From a checkpoint of a small self-supervised image encoder: activation quick_gelu, 17.9 epochs.
Rows from block 5, named by matrix and row number. Each number is 128 + 24 x the weight over its row's rms, rounded and kept within 0 to 255. All counts start at 0. After the name is the row's rms in percent of the matrix's.
# q: attention query (model.blocks.5.attn.q.weight, 192x192), inputs 96-191
q.48 103 [ 96 119 109 112 105 143 110 144 182  96 152 159 128 104 144 150 145  98 114 112 120 129 160  96 151 141 130 141 158 131 121 128  90 114 142 154  95 107 137 169 134 143 137 137 147 171 130 129 153 135 167 162  91 119 166 103 135 159 123 140 117 186 120 136 134 106 131 158 143 125 122 128 154 169 116 125 165 151 149 186 136 175 141 127  84  97 100 128 142 168 110 111 148 148 115 151]
q.49 102 [130 143  93 127 101  74 137 146 107 132 168 166 138 153 116 147 132 129  93 127 103 109 146 128  65  97 130 138 143  92  99 139  93 106 122 169 148 117 121 141 145 113 147  99 127 128 168 137 107 128 126 112 136 118 158  87 117 126 103 126 143  85 159 163 131  90 146 101 115  99 165  91 136 112 149 127 115 146 131 167  97 148  91 111 157 148  97 132  99 171  85 132 147  93 101 123]
q.50 087 [166 111 111 119 108 139 141 143 116 154  72 143 165 116 124  90 115 144 120 142 147 157  94  99 132 142 130 133 139 127 104 159 120 140 157 144 146 139 151 120 100 102  84 176  92 160 144 122 125  70 134 142 106  99 129  80  97 152  72 132 101 115 136 161 118 156 138 138 162 158 127  92 126  91 143 143 108 148  70 167 125 112 145 135 134 158 105  99  91 177 149  91 127 138 144 107]
q.51 092 [160 105 135 132 123 141 100 146  97 148  93 157 156 172 103 112 128 159 128 145 130 146 111  90 107 127 127 130 105 104 143 156  87 149 171 118 156 137 109 135 104 158 128  91 146 116 109 106 102 112 134  98 141  83 133 141 116 134 147 141  92 164 106  90 130 142 116 106 130 122 147 146 116 129 106 106 169 106 138 133 139  67 126 118  97 161 167  73 162 139 125 156 129 149 167 119]
q.52 083 [121 171 123 138 150 171 109 112 112 162 152 112 143 172 126 150 156 146 173 163 123 166 137 120 147 137 163 123 104 135 137 117 127 133 146 126 163 134 113 159 177 123 116 119 121 106 163 126 136 142 139 104 128  83 165 149 128 125 121 101 106 103 118 135  98 111 100 140 115  95 123 131 132 126 139 111 100 102 143 113  91 131 165 158 133  82 116 135 117 141 104 127 121 166  81 137]
q.53 091 [ 77 110 112 106 119 133 153 165 109 135 106 124 125  83 137 114 153 110 126 137 105 118 160 155  99 136 102 149 113 124 157 146 122 105 164  96 150 170 142 165  77 129  97 181 140 121 116 140 121  87 121 120 153 110 145 124 109 139 127  66 145 162  93  76 124  97 103 125 157 127 143 113 124  93 142 141 106 127 138 152 108 133 143 144 169 106 135 189 130 113 130 113 148 122 111 142]
q.54 090 [111 110 128 162 177 128 145 152 123 164 134 136 154 111 145 148 152  92 119 162 150 101 150 112 103 113 154 156 168 117 117 141  86 109 151 121 106  94 143 107 148 145 108  91  90 132 133 103  98 110 118 157 146 119 136 109 152 134 163 100 120 152 112 173 122 153  97 127 155 123 153 119 119 107 138  64 133 147 149 135 102 166 143 144 118 123  80 134 102 137 116 110 186 135 164 168]
q.55 094 [162 110 147 107 154 160 132 105 145 110 102 102 126 113 121 138 104 151  98 153 129 167 162 145  90 113 168 141 123  95 115 113 146 102 111 144 154 146 139 135 147 133 109 157 165 112 144 108 134 115 102 141 106 129 134  99 100  85 177  81 109  88  82 103 110  96 109 125 143 142  94 134 108 107 120 134 172 134 127 129 118 100 108 124 101 109 129 154 145 128 129 138  83 110  81 162]
q.56 100 [157 128 152 101 155 114 140 133  99 107 128 102 105 139 136 135 141 101 168  80 121 138 115  74 139 134 118 130 111 148 119  84 143 121 110 151 151 122 134 103  97 116 150 132 117 151 120 145 144 114 138 145 117 126  89 122 103 132 158 152 140 124 140 131 132  97 115 156 116  88 142 101 176 134 129 127 125  87 126 116 164 158 157 123 114  94 166 155 165  99 122 143  97 111 139 135]
q.57 101 [145 100 109 151  95 134 110 134 148 115 157 163 113 168 129 105 121 118 121 129 150  96  98 114 101 154 152 124 113 137 179 159  75 126  87 112 107  97 109  87 111 132 148  95 159 134 113 116 123 160 105 130 153 159 128 119 114 149 117 163  90 166 133 102 167 152 115 130 106  92  89 165 102 163 141  99 120 111 155 131 118 129 111  93 159 144 118  81 129 130 175 175 101 152 168 116]
q.58 083 [161  98 122 122 168 119 112 103 146  99 113  93 144 130 151  99 131 147 129 126 133 140 168 111 140 101 126 121 110 122  96  88 169 184 105 159 120 165 163 183 101  88 141 171 142 144 162 139  87 128 121 149 107 160  87 113 129 147 124 113 128 107 174 156 127 152 125 120 122 149 162 133 126 130 146 109 122  93  99 164 131 119  99 150 111 165  85 112 127 170 126 173  82 114 139 115]
q.59 097 [105 105 129 102 148  90 167 137 124 125 103 140 141 113 118 111 130 107  98 103 131 110 142 109 123 111 174  67 129 113 128 148 126  84 166 147 145 113 157 150 105 150 125 115 118 148 114 121  88 159 164  98 113 117 122 129 150 131 135 163 140  96 145 150 121 156 156 141 172 104 175  76 106 117 141 111 182  99 112 186  87 119 117  93 106 152 177 143 172 155  85 146 124 125 116 153]
q.60 099 [148 137 171 136  92 103 109 133  97 138 142 123 134 164 159 131 139 142 109  94 121 160 115 188 100 115  89  98 110 139 158 153 170 158 123  87 164  97 149 124 153 143 154  91 153  92 134  90 134 123 110 136 135 142 144 127 119 130  80 112 155 115  55 107 118 111  93 116 109 130 114 106 129 142 130 142 105 120 171 139 121 117 105  99 135 149  94 128 103 147 152 143 133 130 164  91]
q.61 093 [ 89  84 128 144 171 142 140 182 131 123 160  96 131 134 140 102 150 147 150 122 117  94 151 125 107 146 139 120 127  96 159 102 153 163 148 162  88 180 150 145 116 118 124 121 117 140 115 154 139 120 166 153  88  89 147 134 145 106 126 111 153 160 142 115 164 137 144  93 152 106 110 118 133 157 122 141 110 110 152 133 114  82 147 142 122 117 131 168  94  99 103 110  90 190 109  96]
q.62 098 [137 104 146 135 134 105 121 111 115 124  94 128  84  98 172 161 131  96 102 108 144 138 146 154 161 120 137 122 109 149  66 151 121 165 127 117 156 162 106 151 168 121 134 110  70 108 101 100 104 124 108 138 136  88 114 149 150 126  73 158 166 143 111 101 118 119 105 128 143 134  99  95 151 143 116 118 122 146 150 146 158  98 124 116 101 142 133 142 121  97 165 109 146 100 154 165]
q.63 103 [116 117 113 145 110 108  66 136 159  69 113 156 145 119 145 120 161 129 125 137 105  98 119 125 128 126 130 137 155 108 129  97  94  87 102 103 113 187 152 119 126 121 133 129 132 132  97 111 102 146  98 147 165 131 156 104 118 114 113 158 161 155  98 102 186 100 135 115 144  86 147 103 112 158 143 140 163 111 121 142 143  89 117 130 134 139  84 114 122  94 164 130  90 113 118 127]
q.64 094 [147  89 120 102  86 145 124  98  94 119 126 108 114 159 114 142  99 109 122 114 112 172 128 162 142 117 150 137 109 141 115 144 148 149 160 139 103 122 104 123 123 117 110 121 113 149 123 127 133 151  94 105 124 146 163 100 143  82 119 195 135 106  90 134  83 154 136 122 116 127 133 100 116 123 150 113 161 159 150 152 114 160 129 163 170 192 153 116  95 152 155 146 123 139  83 107]
q.65 094 [ 98 107 147 161 125 152 128 165 122 145 142 121 155 164  87 113 144 117 135 180 149 122 146 162 120 111 163 138 130 106 156  97 107 103 125 125 155 158 136 103 107  96 111 103  93 146 155  79 137 152  94 121 132 119 128 117 114 139 121  67 118 114 136 133 122 116 141 123  98 143 110 147 155 172 149  87 158 145 107 123 132 179 174  98  78 115 110 134  86 148 144 129 156 151  75 172]
q.66 095 [144 114  93 131 140 116 108  91 170  83 135 148 109 129 152 109 122 129 111 136 119 171 113  80 163 137 149  89 136 131 153 106 131 159 170 104 125 104 121 140 128 161 129 190 160 104 125 121 161 157 125 107 160 106 146 106 100 160 111 127  97 134 160 137 117 105 122 179 156  93 147 109  89 108  97  95 149 132 101 110 123 138  91 147  95 147 137 117 162 100  94 118 156 138 156 102]
q.67 098 [135 121 149 137 109 174 127  82 127 143  96  93 151 114 165 109 147 139 107 111 127 122 142 102 127 154 131 131 108 147 136 115 148 146 133  92 106 100 129 144  93 107 153 106 105 146 101 101 100  97 168 147 161 148  82 107 105 108 110 127 133  96 113 133 109 156 100 174 139 167 110 127 110 127 146 160 118 141 129  95 107 159 131 158 141 160 103 151 145  90 134 160  92 184 151 152]
q.68 112 [108 132  70 125 156 103 116 104 154 125 135 152 125 146 147 151 136 156 107 145 100  98 168  81 103 128 164 141 157 162 159 113  98 135 141 109 117 129 127 106 131 154 106 147 142 149 110 150 123 108 132 114 110 112 134 168 173 150 152 165 100  82 163 107  85 145 108 111 185  70 166 143 138 127 151 111  84 143 104 161 131 107 126 102 124 128  95  77 151 121 114 118 140 140  97 116]
q.69 088 [ 87 142 173 133 144 148 100 175 107 145 121  98 167 109 157 138 149 127 144  85 128 128 167 127 170 169 103 160  84 122 137  83 111 143 113 125  89  94 130 152 104 123 100 104 118 172 156 100 132 149 126 142 177 102 161 108 114  95  79 150 139 159 121 120 144  91 150 148 163 133 113 121 129 136 151 134 104  89 126 157 118 112 131  85 139 140 136  95  98 102 164  93 156 141  93 101]
q.70 092 [171 136 122 123 110 164 120 166 139 116 131  82 127 135 160 105 139 135  88 148 101 167  90 118 101 119 133 113 151  99 170 139  73 123 116  98 102 144 125 142 129 150 110  92 169 101 121 149  96 123 153 139  67 116 121 150 119 103 120  87  84 107 123 115 143 116 150 118 105 136 103 163 116 135  89 101 143  94 142 124  89 110 123 160 134 117 169 161 129 133 109 159 121 129 106 113]
q.71 092 [132 114 137 136  94 116 148 116  82 121 130 106 159 102 145 176 104 137 104 125 167 153  91 166 125 145 167  99 142 133 132 105 118 127 130 137 105 159 162 130 149 162 102 142  90  97 151  87 117  97 144 153 141 123  99 127  60 115 131 132 143 126  91 130 115 119 100 158 112 108  98 150 129 102 158 143 127 110 122 110 131 158 178  98 145 118 149 171  88 157  98  85 131 113 121 147]
q.72 117 [166 115 128  95  95 154 104 120 124 143 133  78  89  98 116 149 151 124 150  87 151 134 104 110 156 143 125 159 156  94 102 164 117 145 149 114 113 157 102 114 140 117  90 140 125 129 126  99 125  98 112 147 143 134 103 141 110 125 134 112 126 128 159 148 135 159  95 158 123 136 101 130 135 169 138 141 116 179 132  95 102 135 119 127 108 155 117 125 122 141 154 148 114 129 103 156]
q.73 093 [180 129 148 128 141 142 150 125 103 162 122 173 127 126 112 150 130 158 149 148 118 180  88  98 142  90 128 105 150 121 135 110 101 138 104 168 106 124 100  86  81 122 102  84 111 123 144 134 141 116 137 130 145 151  85 108 125  99 137 155 116 133 173 131 162  99  94 148 141 143 103  97 160 107 137  98  89 103 166 155 160  83 116 140 155  79 182 172 105 129 138 122 104  94 136 145]
q.74 094 [ 92 151  92 150 116 165 123 125  79 166 138 133 161 117 104 130 121 142 156 128 162 160 154 151 102 121 131 122 134 155 110 100 150 102 152 114 120 116 162 134  98 134 131 167 107  99 159 107 154 152  91 146 131 121 129 156 159 109  87 163 145 157 158 124 140  82 105 128 116 117 130 183 159 128 101 120 112 112 104 152 118 146 128 100 125 121 155 125 138 142 166 101 116 119 109  96]
q.75 108 [124 110 148 110 105 102 126 117 169  69 114  95 156 122 109 130 137 137 126  97  94 171  98  82 152 130 106  99 124 156 141 125  76 151  96 145 138  99 130 135 163 127 150 109 151 126  89 117  95 160 113 143  89 142 112 164  91 167 147  97 117 127 121 147 137 149 135 164 130 159  90 152 146 140 105  97 100 109 141 151 142 103  95 114 112 127 144 171 105 136  82 127 111  79 123 155]
q.76 092 [116 125 166 121 156 103 122 134 142 142 144 162 137 141  91 143 117 107 129 120 149 123  99 146 133 127 114 149  89 158  94 111 129 167 128  90 136 172 101 102 138 113 138 105 158 131 102 103 124 161 133 137 130 147 113 115 174 165 173 144 141 146 147 122 130 152 108 127 172 106 123 103 124  87 165 160  81 112 153 153  74 135  88 133 118 160 117 144 173 139 154 145 106 109 104 114]
q.77 095 [148 166 127 155 174 153 142  92 111 106 109 173 140 149 137 146 101 127 101 116 151  99 125 137  92 124 116 120  99  91 165 120 150 127 168 149 113 146 141 111 135  92 105 169 159 161 104 129 147 152  86 116 107 148 112 119 120 111  95 156 132 105 107 144 107 107 155 107 104 134 132 118 129 137 142 154 136 153 166 165 129 122 158 102 125 141 161 130 147 144 150  80 169 123 103 136]
q.78 104 [ 98 122 122 159 169  93 143 112  99 126 121 123 145 161 113 146  88 158 127 118 115 168 129 101 115 126 159 108 105 160 116 149 113 132 109 140 115 105 155 128 104 103 149 125 149 107 169 106 103 129  95 121  83 145 118 101 150 131 101 134 139 132 191 112 147 167 134 168 156 110  87 132 106 102 151 152 133 136 126 105 152 105 143 145 129  89 160 125  98 135 155 121 120  84 175 144]
q.79 091 [112 136 126 119 124 161 147 101 127 148 125 142 111 138 100 153 150 101 146 148 163 142 155 129 157 100 108 114 166 125 132 135 105 151 142  88 151 117  92 120 142 113 164 170  99 117 150 127 133 149 108 145 119 111 121  98 125  93 115 107  92 142  91 146  86 101  91 136  89 104 128  90 174  95 109  93 143 156 164 117 151 171 134 115 138 152 108  80 129 101 160 171 124 150 134 117]
q.80 094 [153  98 134 122  87 101 114 165 155 155 166 109 125 120 104 151 100 111 127  92 172 124  65 156 140 117 124 119 120 114 158 143 103 111 155 114 133 166 144  74 157 143 137 154 116 122  99 130 140 119 133 118 146 121 113 106 136 107 140 149 154 102 145 139 123 107 140 145 134 161 162 105 108 170 155 151 168  95  88 156  83 100  99 134 109 135 137 128 144  91 172 135 139 115 149 153]
q.81 095 [120  99 123 156 108  88 160 137 165 101  97 134 136 136 146 108 137 109 156 108 130 103 169  98 140 136 162 110 159 159 101  95 112 145 140 140 122 126 119 125 110  91 123 122 150 138 152  74 121 180 115 141 100 132 126 127 112 113 114 131  96 152 117 146 118 130 116  89 166  78 155 147 143 140 151 116 159 119 142 104 134 141 138 102 137 147 102  92  97  87 146 146 119 122 109 118]