Weights of a small self-supervised image encoder.
Model: 7.59M parameters, 48-pixel images, arch caformer, norm layernorm, activation quick_gelu, patch size [2, 2], depths [2, 3, 4, 2], widths [48, 96, 192, 384].
Training: adamw at rate 0.0012, batches of 256.
Data: trained on microscope photos of single blood and bone marrow cells, 17.9 epochs.
Rows from block 8 of a small self-supervised image encoder, named by matrix and row number. Rows with one number belong to one neuron. Each number is 500 + 40 x the weight over its row's rms, rounded and kept within 0 to 999. All counts start at 0. Numbers have three digits each.
After each neuron's rows are labels from the 100 images, of 14848, where the neuron reaches its highest value: "responds to" is what is common among them; "place" is the part of the image that holds the peak. Only what is clearly more common there than usual is listed. The data: microscope photos of single blood and bone marrow cells. In brackets: how many of the 100.
# fc1: MLP up (model.blocks.8.mlp.fc1.weight, 768x192), inputs 0-191
# fc2: MLP down (model.blocks.8.mlp.fc2.weight, 192x768, transposed), outputs 0-191

fc1.515:524517522525526499465540476428532537427487544482524526534532480550491508519504477515506485459420484507469460519540486477462500508451511563486445514512450545509488524496536459528530536549521552432457468569545531473493479479427457473448471507534525597565484525481492510487488537518520519609578483495528473483453428508537456523509411489538477514443527457508520475396498528498575509481481514546456489516521518467580546547522551459503534486475443430531495490508504495515479498516374474543511547502476563511587411461503460539491593480531543447466476535507518407506435462506440431475
fc2.515:449423465498466516486481460500465453551495482518537532473532500556484478496495523455514534510500450477519440519511533518531478470509584502503491552506525565561596550507471508481468512507471496569449510446466499496539520464500542581531527566479503526508544450526450494458416560498483471424434496535547493537536551482533511492518599517447521489531530509495442431498480522502421552489550483520457466466465586549491552517476465513506496491493532535406503379559477532489492429414500612493557449460520487533410546538473505517503433513469489489526455421503449512494511486449549506515
responds to: cell type: segmented neutrophil (49)
place: top centre (41)

fc1.231:464546585461525423586517542486513519461554505478543471492592484569542493502478536513570536541462513447505445465541507555432552544470537542496421490513511477572477499528460535479482517534499593492399492509476528501511487465519477468512444475559531582533545428447480504441560438489499512569513426546559521500480502528538476558504505487516499532519546488535469430460443529472485479553441462506501498531528557446460531427536514457497539532455475505453484517551420527533501548458521524515497558538465541496504450540517531471550611462495481549506461531512504485433491444515481539498
fc2.231:473449530514462551495478469502465543540483528506561547458597518435549498554560499491433443555522474562494484500429506533476463484400527422483565439522540503495487489445505505506415475541490438476567494505502571501512533486544493502501557539476523448541525564545501473466418536423536562432515518544472510479473442512512598490497474475480535532479466515510481551462499467498519468446529438463506499539484487571449481523427493504478515464502561527532497448464555506435497468497503510509499413449504446510490552532427454529499425442484481488548463511568471531582510567496558532483
responds to: cell type: erythroblast (91)
place: bottom centre (54); middle right (27)

fc1.649:544486547542542544431455438477459479534581516514503533451511506550478433523441460472504473482518455558493497494544493486442481475474543566538437505540494562473534488524527466429544410468512465452524533487518540474512462464508542515524468473481566480430446479481416499583419554519446487508447520493541487491542568511521486477506511508492476446454504501478449440494530481559488590411532519510499517511492526529496437552497519507472559471471483459557528472487537444513519454542477444624515423478474521478532466447484468426533444426459456478516539489533557492534441450481460442488
fc2.649:450548485530405513532464470592490526546514547393547456460567480486532469540495534492477428566497514568424496465485464531480461506495426508550461476522512510504472505492469538439446526477543486453479427497489494437502478492518554456523538535525464479502508465488519496507443467486535509474534582512526564495463434495492549488626515554449486522476425508503474498478514490505505412468508482509513568454522509561504457384543494472503485568456518461503540499495515448522491559529498442515427550561490529491517423523491483422428555476522559512562527539496483529524530459496519523436
responds to: cell type: segmented neutrophil (96)
place: centre (86)

fc1.245:450542556512502413470514513511524553504520482447491517532491439480464471543425556526477413536514520478493555497511475469509474553460500456514454532496530508532408482494538459495474550527491503450481527521459499532561590501478527539542557538486548544481440542466471558561511518400475559519451562529445485442483547456467439526455546568517528476478541512520513474513462499532493453541533477444491522417451482499542464628490482486523551429535552485426458504562459532481592484533509519509515459527542517451493537507491504551498459465433515488483481519431597501507506434529485520557
fc2.245:440504521490518450461515485516508539511542494477468506583504528468523478444487474555437490401495477425577568468453477524526472478470435478477495502560454504411502520458523497504469561493505491472584455449529476485431475491548491495511495529508448438483497438450572544522596494566478588521470511533491432506495493484487502423407532523568517465556508493494530559446473517559492480473475447540503517539443510482568517532519484424490454501525484523564536557522491482553549506505560549477533551551477502482469572536575468544425481541483479524554485503457581535505492524493563522458
responds to: cell type: erythroblast (59)
place: top centre (45); top left (28)

fc1.602:462463485604441471456491461488493509504555460508471485474533522535552521487513546472445471554475525510509519458597548532549525528455566563512446509447557491566535509498567518544432461551442472464509496496507457524506518485478440559477444470529455500540499485486509467480539507517506493536492437535513492499467484497568537477478501537459512451516514560518475545467522452456534505485554463466521493530504514519579569435456468536464483511354472509567553452435487530460504446519534526469470514552427561503513501419450494491583599485506505559551484462510408516488553465455494448493
fc2.602:503514512449477495571516554559491426526454500570515512501420522524462453468495510532493470510495439455501558525384505531465495425565458479487515507538438455447506472497464526491529468472494420559524501475410502524539503503537569471558583479450576405430463487487508460565531532541455547476513545446518468465539515541451451459508535511545563493516484491468547509531471476575453563541493504547406468474523479492504551432609537512513478502567432486506539504535490513545485479464510505452513534515509531482456501529520443564447475481485536446483514506457477543494551545494523552479
responds to: smear: peripheral blood (100); cell type: platelet (90)
place: top right (36)

fc1.484:542430509517438451556512474487570486487494474542505507522539464497544510487553487459416550534584470543512566462468554572501450519449553544514498515515483498577504548516540466492533428485481509495458506476555515472493533533500523538457527558492511524493566490489476475448485478491462483473553439554504556527519477485551572449522485501479536465529531496500455488462583462510460477471500509488508507520497441478559476428501564561437525518464545506573603443455447416458536399493500510512422487485422580534526572475471494481466510482489510483424533491490560552577485530469434532484
fc2.484:543519447505581482516543503487492455451423461533441524553499482517568546463495511499537516415515501475570532485499458429569553499523486499474499487489420497497489518488492463516472495476542531475551521492523556519452400534497489454485432498508435525467511503466501569540481523591486449481531465491449470486479555467456465462412517481533504412492554457494499540477475546479488553556573538437515485541428484467565525623535491456427501480481425515535470524567538476435554526460560542480546533519539454550511541511546513502480474580504443474561473554518526520534461512503523521508
responds to: cell type: artefact (56)
place: centre (32); bottom centre (27)

fc1.630:513526505514555512548478503482536494534478517440514544495597496476476496499471436520550531523512470500421530479446495495580526456548484564505487394526543561532410440488509460387508500469546464467457500437519517510449496466491480484433481484515571413547448504494455501543484479534514530528544485503476485506473415491546488569517487494502618428450504520466500527525538487477490440500543562506502561510445473471490460525493497468500514526501548471548484454491439452442539496567560455574457551465538544542432509493508463473473509569541460525496587528463506512557432543498463494458
fc2.630:555543464456580549558534479490452561543424503525497505527502558572480509512501530554530533437474434433461476515487501509495490479531515452566478487536428522456479504456480496577581468449476513530522538540566505517455491530525496514428511510450523462456500503478558492483500523518477554467503500472464451446491467436473412517461417488547441495493497520462509532561444458493488572499413587535507484460453453446529488511440486527487564534525463482551471551438576530522485576537499530441465568463531467462595454476578520489457465494501506471473485513536484488561495430493472537487
responds to: smear: peripheral blood (63); cell type: eosinophil (47)
place: bottom centre (33)

fc1.748:545486534538459436506508458542399522535514522383496445439490497554500465415455519477473540569457447520541488517463456453517500552498532544478477506512471543546522514485582546528504469489490496430491522479545477458494446423441504497439465501527589556517490400444437564520493526473452440511526527474532569470533450539530476563501543495491449487475560501497456459488462505494521541495501533526507454480469455554567494546494532499414540478444490464509546530529550456456453418514503489511552528531439524490532502404470472467500565453453498499543462453446501441502502477523537512529
fc2.748:492560574514535453468473461505516562527548457483497448483451519568483463531450466457506553516458509508532455496480461497522466470510536526478450544507494529492472485515585547460497499462541588499479508528556469449521550488430489536504491478488549484501501431474458536570579528530472461567587572456516540463502447561490482481490531469559547438422519466473453456462516463548546570516479490502514494402514491408499519497488502486490532472445509521488569523534570463542513516537457435575518495590452560495472495452448474515434528488468497461509554432382514518493483542540517494492
responds to: cell type: segmented neutrophil (93); smear: peripheral blood (37)
place: centre (98)

fc1.2:540444525486465562538457496534546509543479485479524505593478491511505505511523492521426567468487538542525534541471547486449434512473525545541497515543536537522492508573489551495478534550421564515555525502470456439559509492536501566477557542475504559477504518517518481530438533434528499508474552490526524546523552552502503509564508451455464568454502555466472436504489513550487485413529494516544523498493512479470479495457567439412557485435483518559567451498535465528530520563424529527551529469499484507533463476403486515476502506451562519511580407428456566581488470436544513500
fc2.2:522578555500494423456477533455551540443519520447430537489461509556445510496501583446554442551469537471478560489471508536511579464444497556483446470514483494490462416543523538438509493522478552472412558482442517520562563476489476415529466478513542524549510544454501485481574463514532503524550466480482523475466473593486524477536507531493522492455535505456474496553500524481579449500445448527491505496441460494472546506548422515521527432535509551474516493503491579501456515530534510482470500481541530483503436521511425448551491485562496437503469541490534472374518516513484442564
responds to: cell type: segmented neutrophil (62)
place: top centre (53); centre (38)

fc1.163:433475480586464545469521491527457442533548474392451393475615509494552543499447556494448503525518542460510445443514465523587471507486519593446513495505496421509489575616532530487478547521449504445480457526562443494540500541517512554466479473564419550539508435463513453436497486484520512517452446466453500572538463469508543484512516502533557490473506499488469455490478508513539439492494510483512501483456549483415529506429465489489517539477513534567511472443480502427544487479555534496522507499522532522473505492458527502483570563559462535508501526518454525502546531515461498512
fc2.163:474446452553464542503523497473550466528510580435473440498540503446545523536496533481498425518499557478493550509448486504488455431462506527472571456513462460519405551541538548498488503523564529466525454555558491469504469545512475470476493475492429474474515493533569465488519511454536501513507460561464547551522454499503555549470485530542473531579465525466524618503503471517515463517529487497522473531544510529477516462433471447546470586460500535569434498479516442458521501467530490458544546482462472479485501469557514439437438551571491533565498551535414548509528523520392456427
responds to: smear: peripheral blood (100)
place: top right (35)

fc1.51:469484462497505428526500486512491472490479560460466474476512520417525532510395510444431448454450511520574565453529492526546524476486524569527491462486574464517426533528567468513531488566411518527438446468487498496542556479455501518463500435471426509518494504443506497460571488486502462548503504476514506539541520486528512446505554448514576556494523533475401442503505468479421460520519553557475492454484536503436481464544483483572486531557475516429500477528472501457555547529543477531515552486495538608445497489520535548464455486522518552429552527476508558495479533489410542459
fc2.51:435499476520536537569531469502485522554476492457541505487591451570474519444529513535496466523485499483480547478393502513526551484451562480530515493495496513516568514446458487531516490580516482469460424539522503511450475433543453468449491576520491493511509526483560465455527513528523563461507482525550466522423471512497478426441475574544482460483449509472475517512503429517529489457465470496407462503497525568599490542475461519578477480556438574542439449425544527430496506555476606465542505500535501539514481556530525553465499503497518561507469477471523416524500448459519533474
responds to: smear: peripheral blood (99); cell type: eosinophil (40)
place: bottom left (28)

fc1.137:460556495498440439467518486471559493470493494479500522467602484451444506460448544489496578558466557516436462487514533500570465444477447575460473522580559469520482485476498528531500509495483559472513520506496464506529475509485495497540478456548553490557540454446520450465558447467563463569528455519471506531531476489443482538531503527479485525481494534524525465493493506488568397473529447410484519549563509516478528406535480504530502525478570512449463490531489561535412500517456451513422540481471477581488454427499509477459577454508501466559439561578539484538543459473506465452
fc2.137:488476454492517569553536483444471479542419581459557515484561557541548526547510573536530464481475504522486567562520513468533415559470496507505504457509518492478513541460499491587539492456496537516507494571497462495478541459519437550416498480552520503485532488481565476454485540439540444431520489554497485515451450415494416507478435522468444543539510531500508574543520495398462538485443539499431518520485504498505508462451512557531490484440509491514502495464511414499435521532554549506499464534494535482556436517502593465470415519462515547540530460530452495493564468477441505483
responds to: smear: peripheral blood (100); cell type: lymphocyte (60)
place: middle right (37)

fc1.716:498487464536511544426473422522441474493525483433438541557430450496502522508453508498532478571478535485439475545483561478492536517489549460515483457533539485479504523479511451470493471532499424546530452507501514523563432429467529533476537523515488545507449475530460502482562516462484476448459467529555569535445451456500475534551455469462448558430523532458397460447467550475525547504546494450546548514508531588551440501487465538513511514421472494462466519474513543512459559493508480531507426490554454587583383449541522549485552490549522506500523465457493468507448495468513516455
fc2.716:597483507490525474537550579532548496482580533474484482506598465483498500447524475472462511509504467511500542472559507523474482542541479644449501485510437471463536487493456492558494491502490471519496557446476512514507489592502535476502402425491440506450475444441549518515472432561495519513504512453441446502557550475463458483510502444474506448478442443533559507532474504465516483602474523435547521521533422494502465537528503486475466550527490445510501521504443452469505463496532486493466580544541464561458572513438530529516506554543530483500516585481507499604487514528451502537
responds to: cell type: erythroblast (32)
place: centre (84)

fc1.435:486454496525425454563461490478451523534536536431533552525589415516464537480444530490491498489502456522547561561443493531508545509495603522558525457568499539481486520482541462531446460561499537462489480473533479454502467549520464562466536529482548526557480447479468482476434472500549438536589502536526457542455517478458489590537557533509513520423471481445557465483509491523524556420499526536515532487507456606442526536502566547422567483522449498487484475474515455444559462503516465530441526456541527509485481505522453469461472526489467491447563528474513506544494567495505543448
fc2.435:520488457447563531518436545517486445477477456562420575570461438409581480467463537514432463487467556463479519510473547518573460535538486448454568496533521459465510541471470510490595564542492547538471468549405478489516432530495553494458516539554421551462509531460588493491465530572464536491432486477448565518548488489444520484463529541532518444462465484561492521463551482465483418507505507478453513478465507445515530512545491539518487502504432541496548431565485462555442450479492532499473480496508461539461516506455493483481515506475470490473488487508464560504543526536533553548
responds to: cell type: segmented neutrophil (44)
place: bottom centre (54)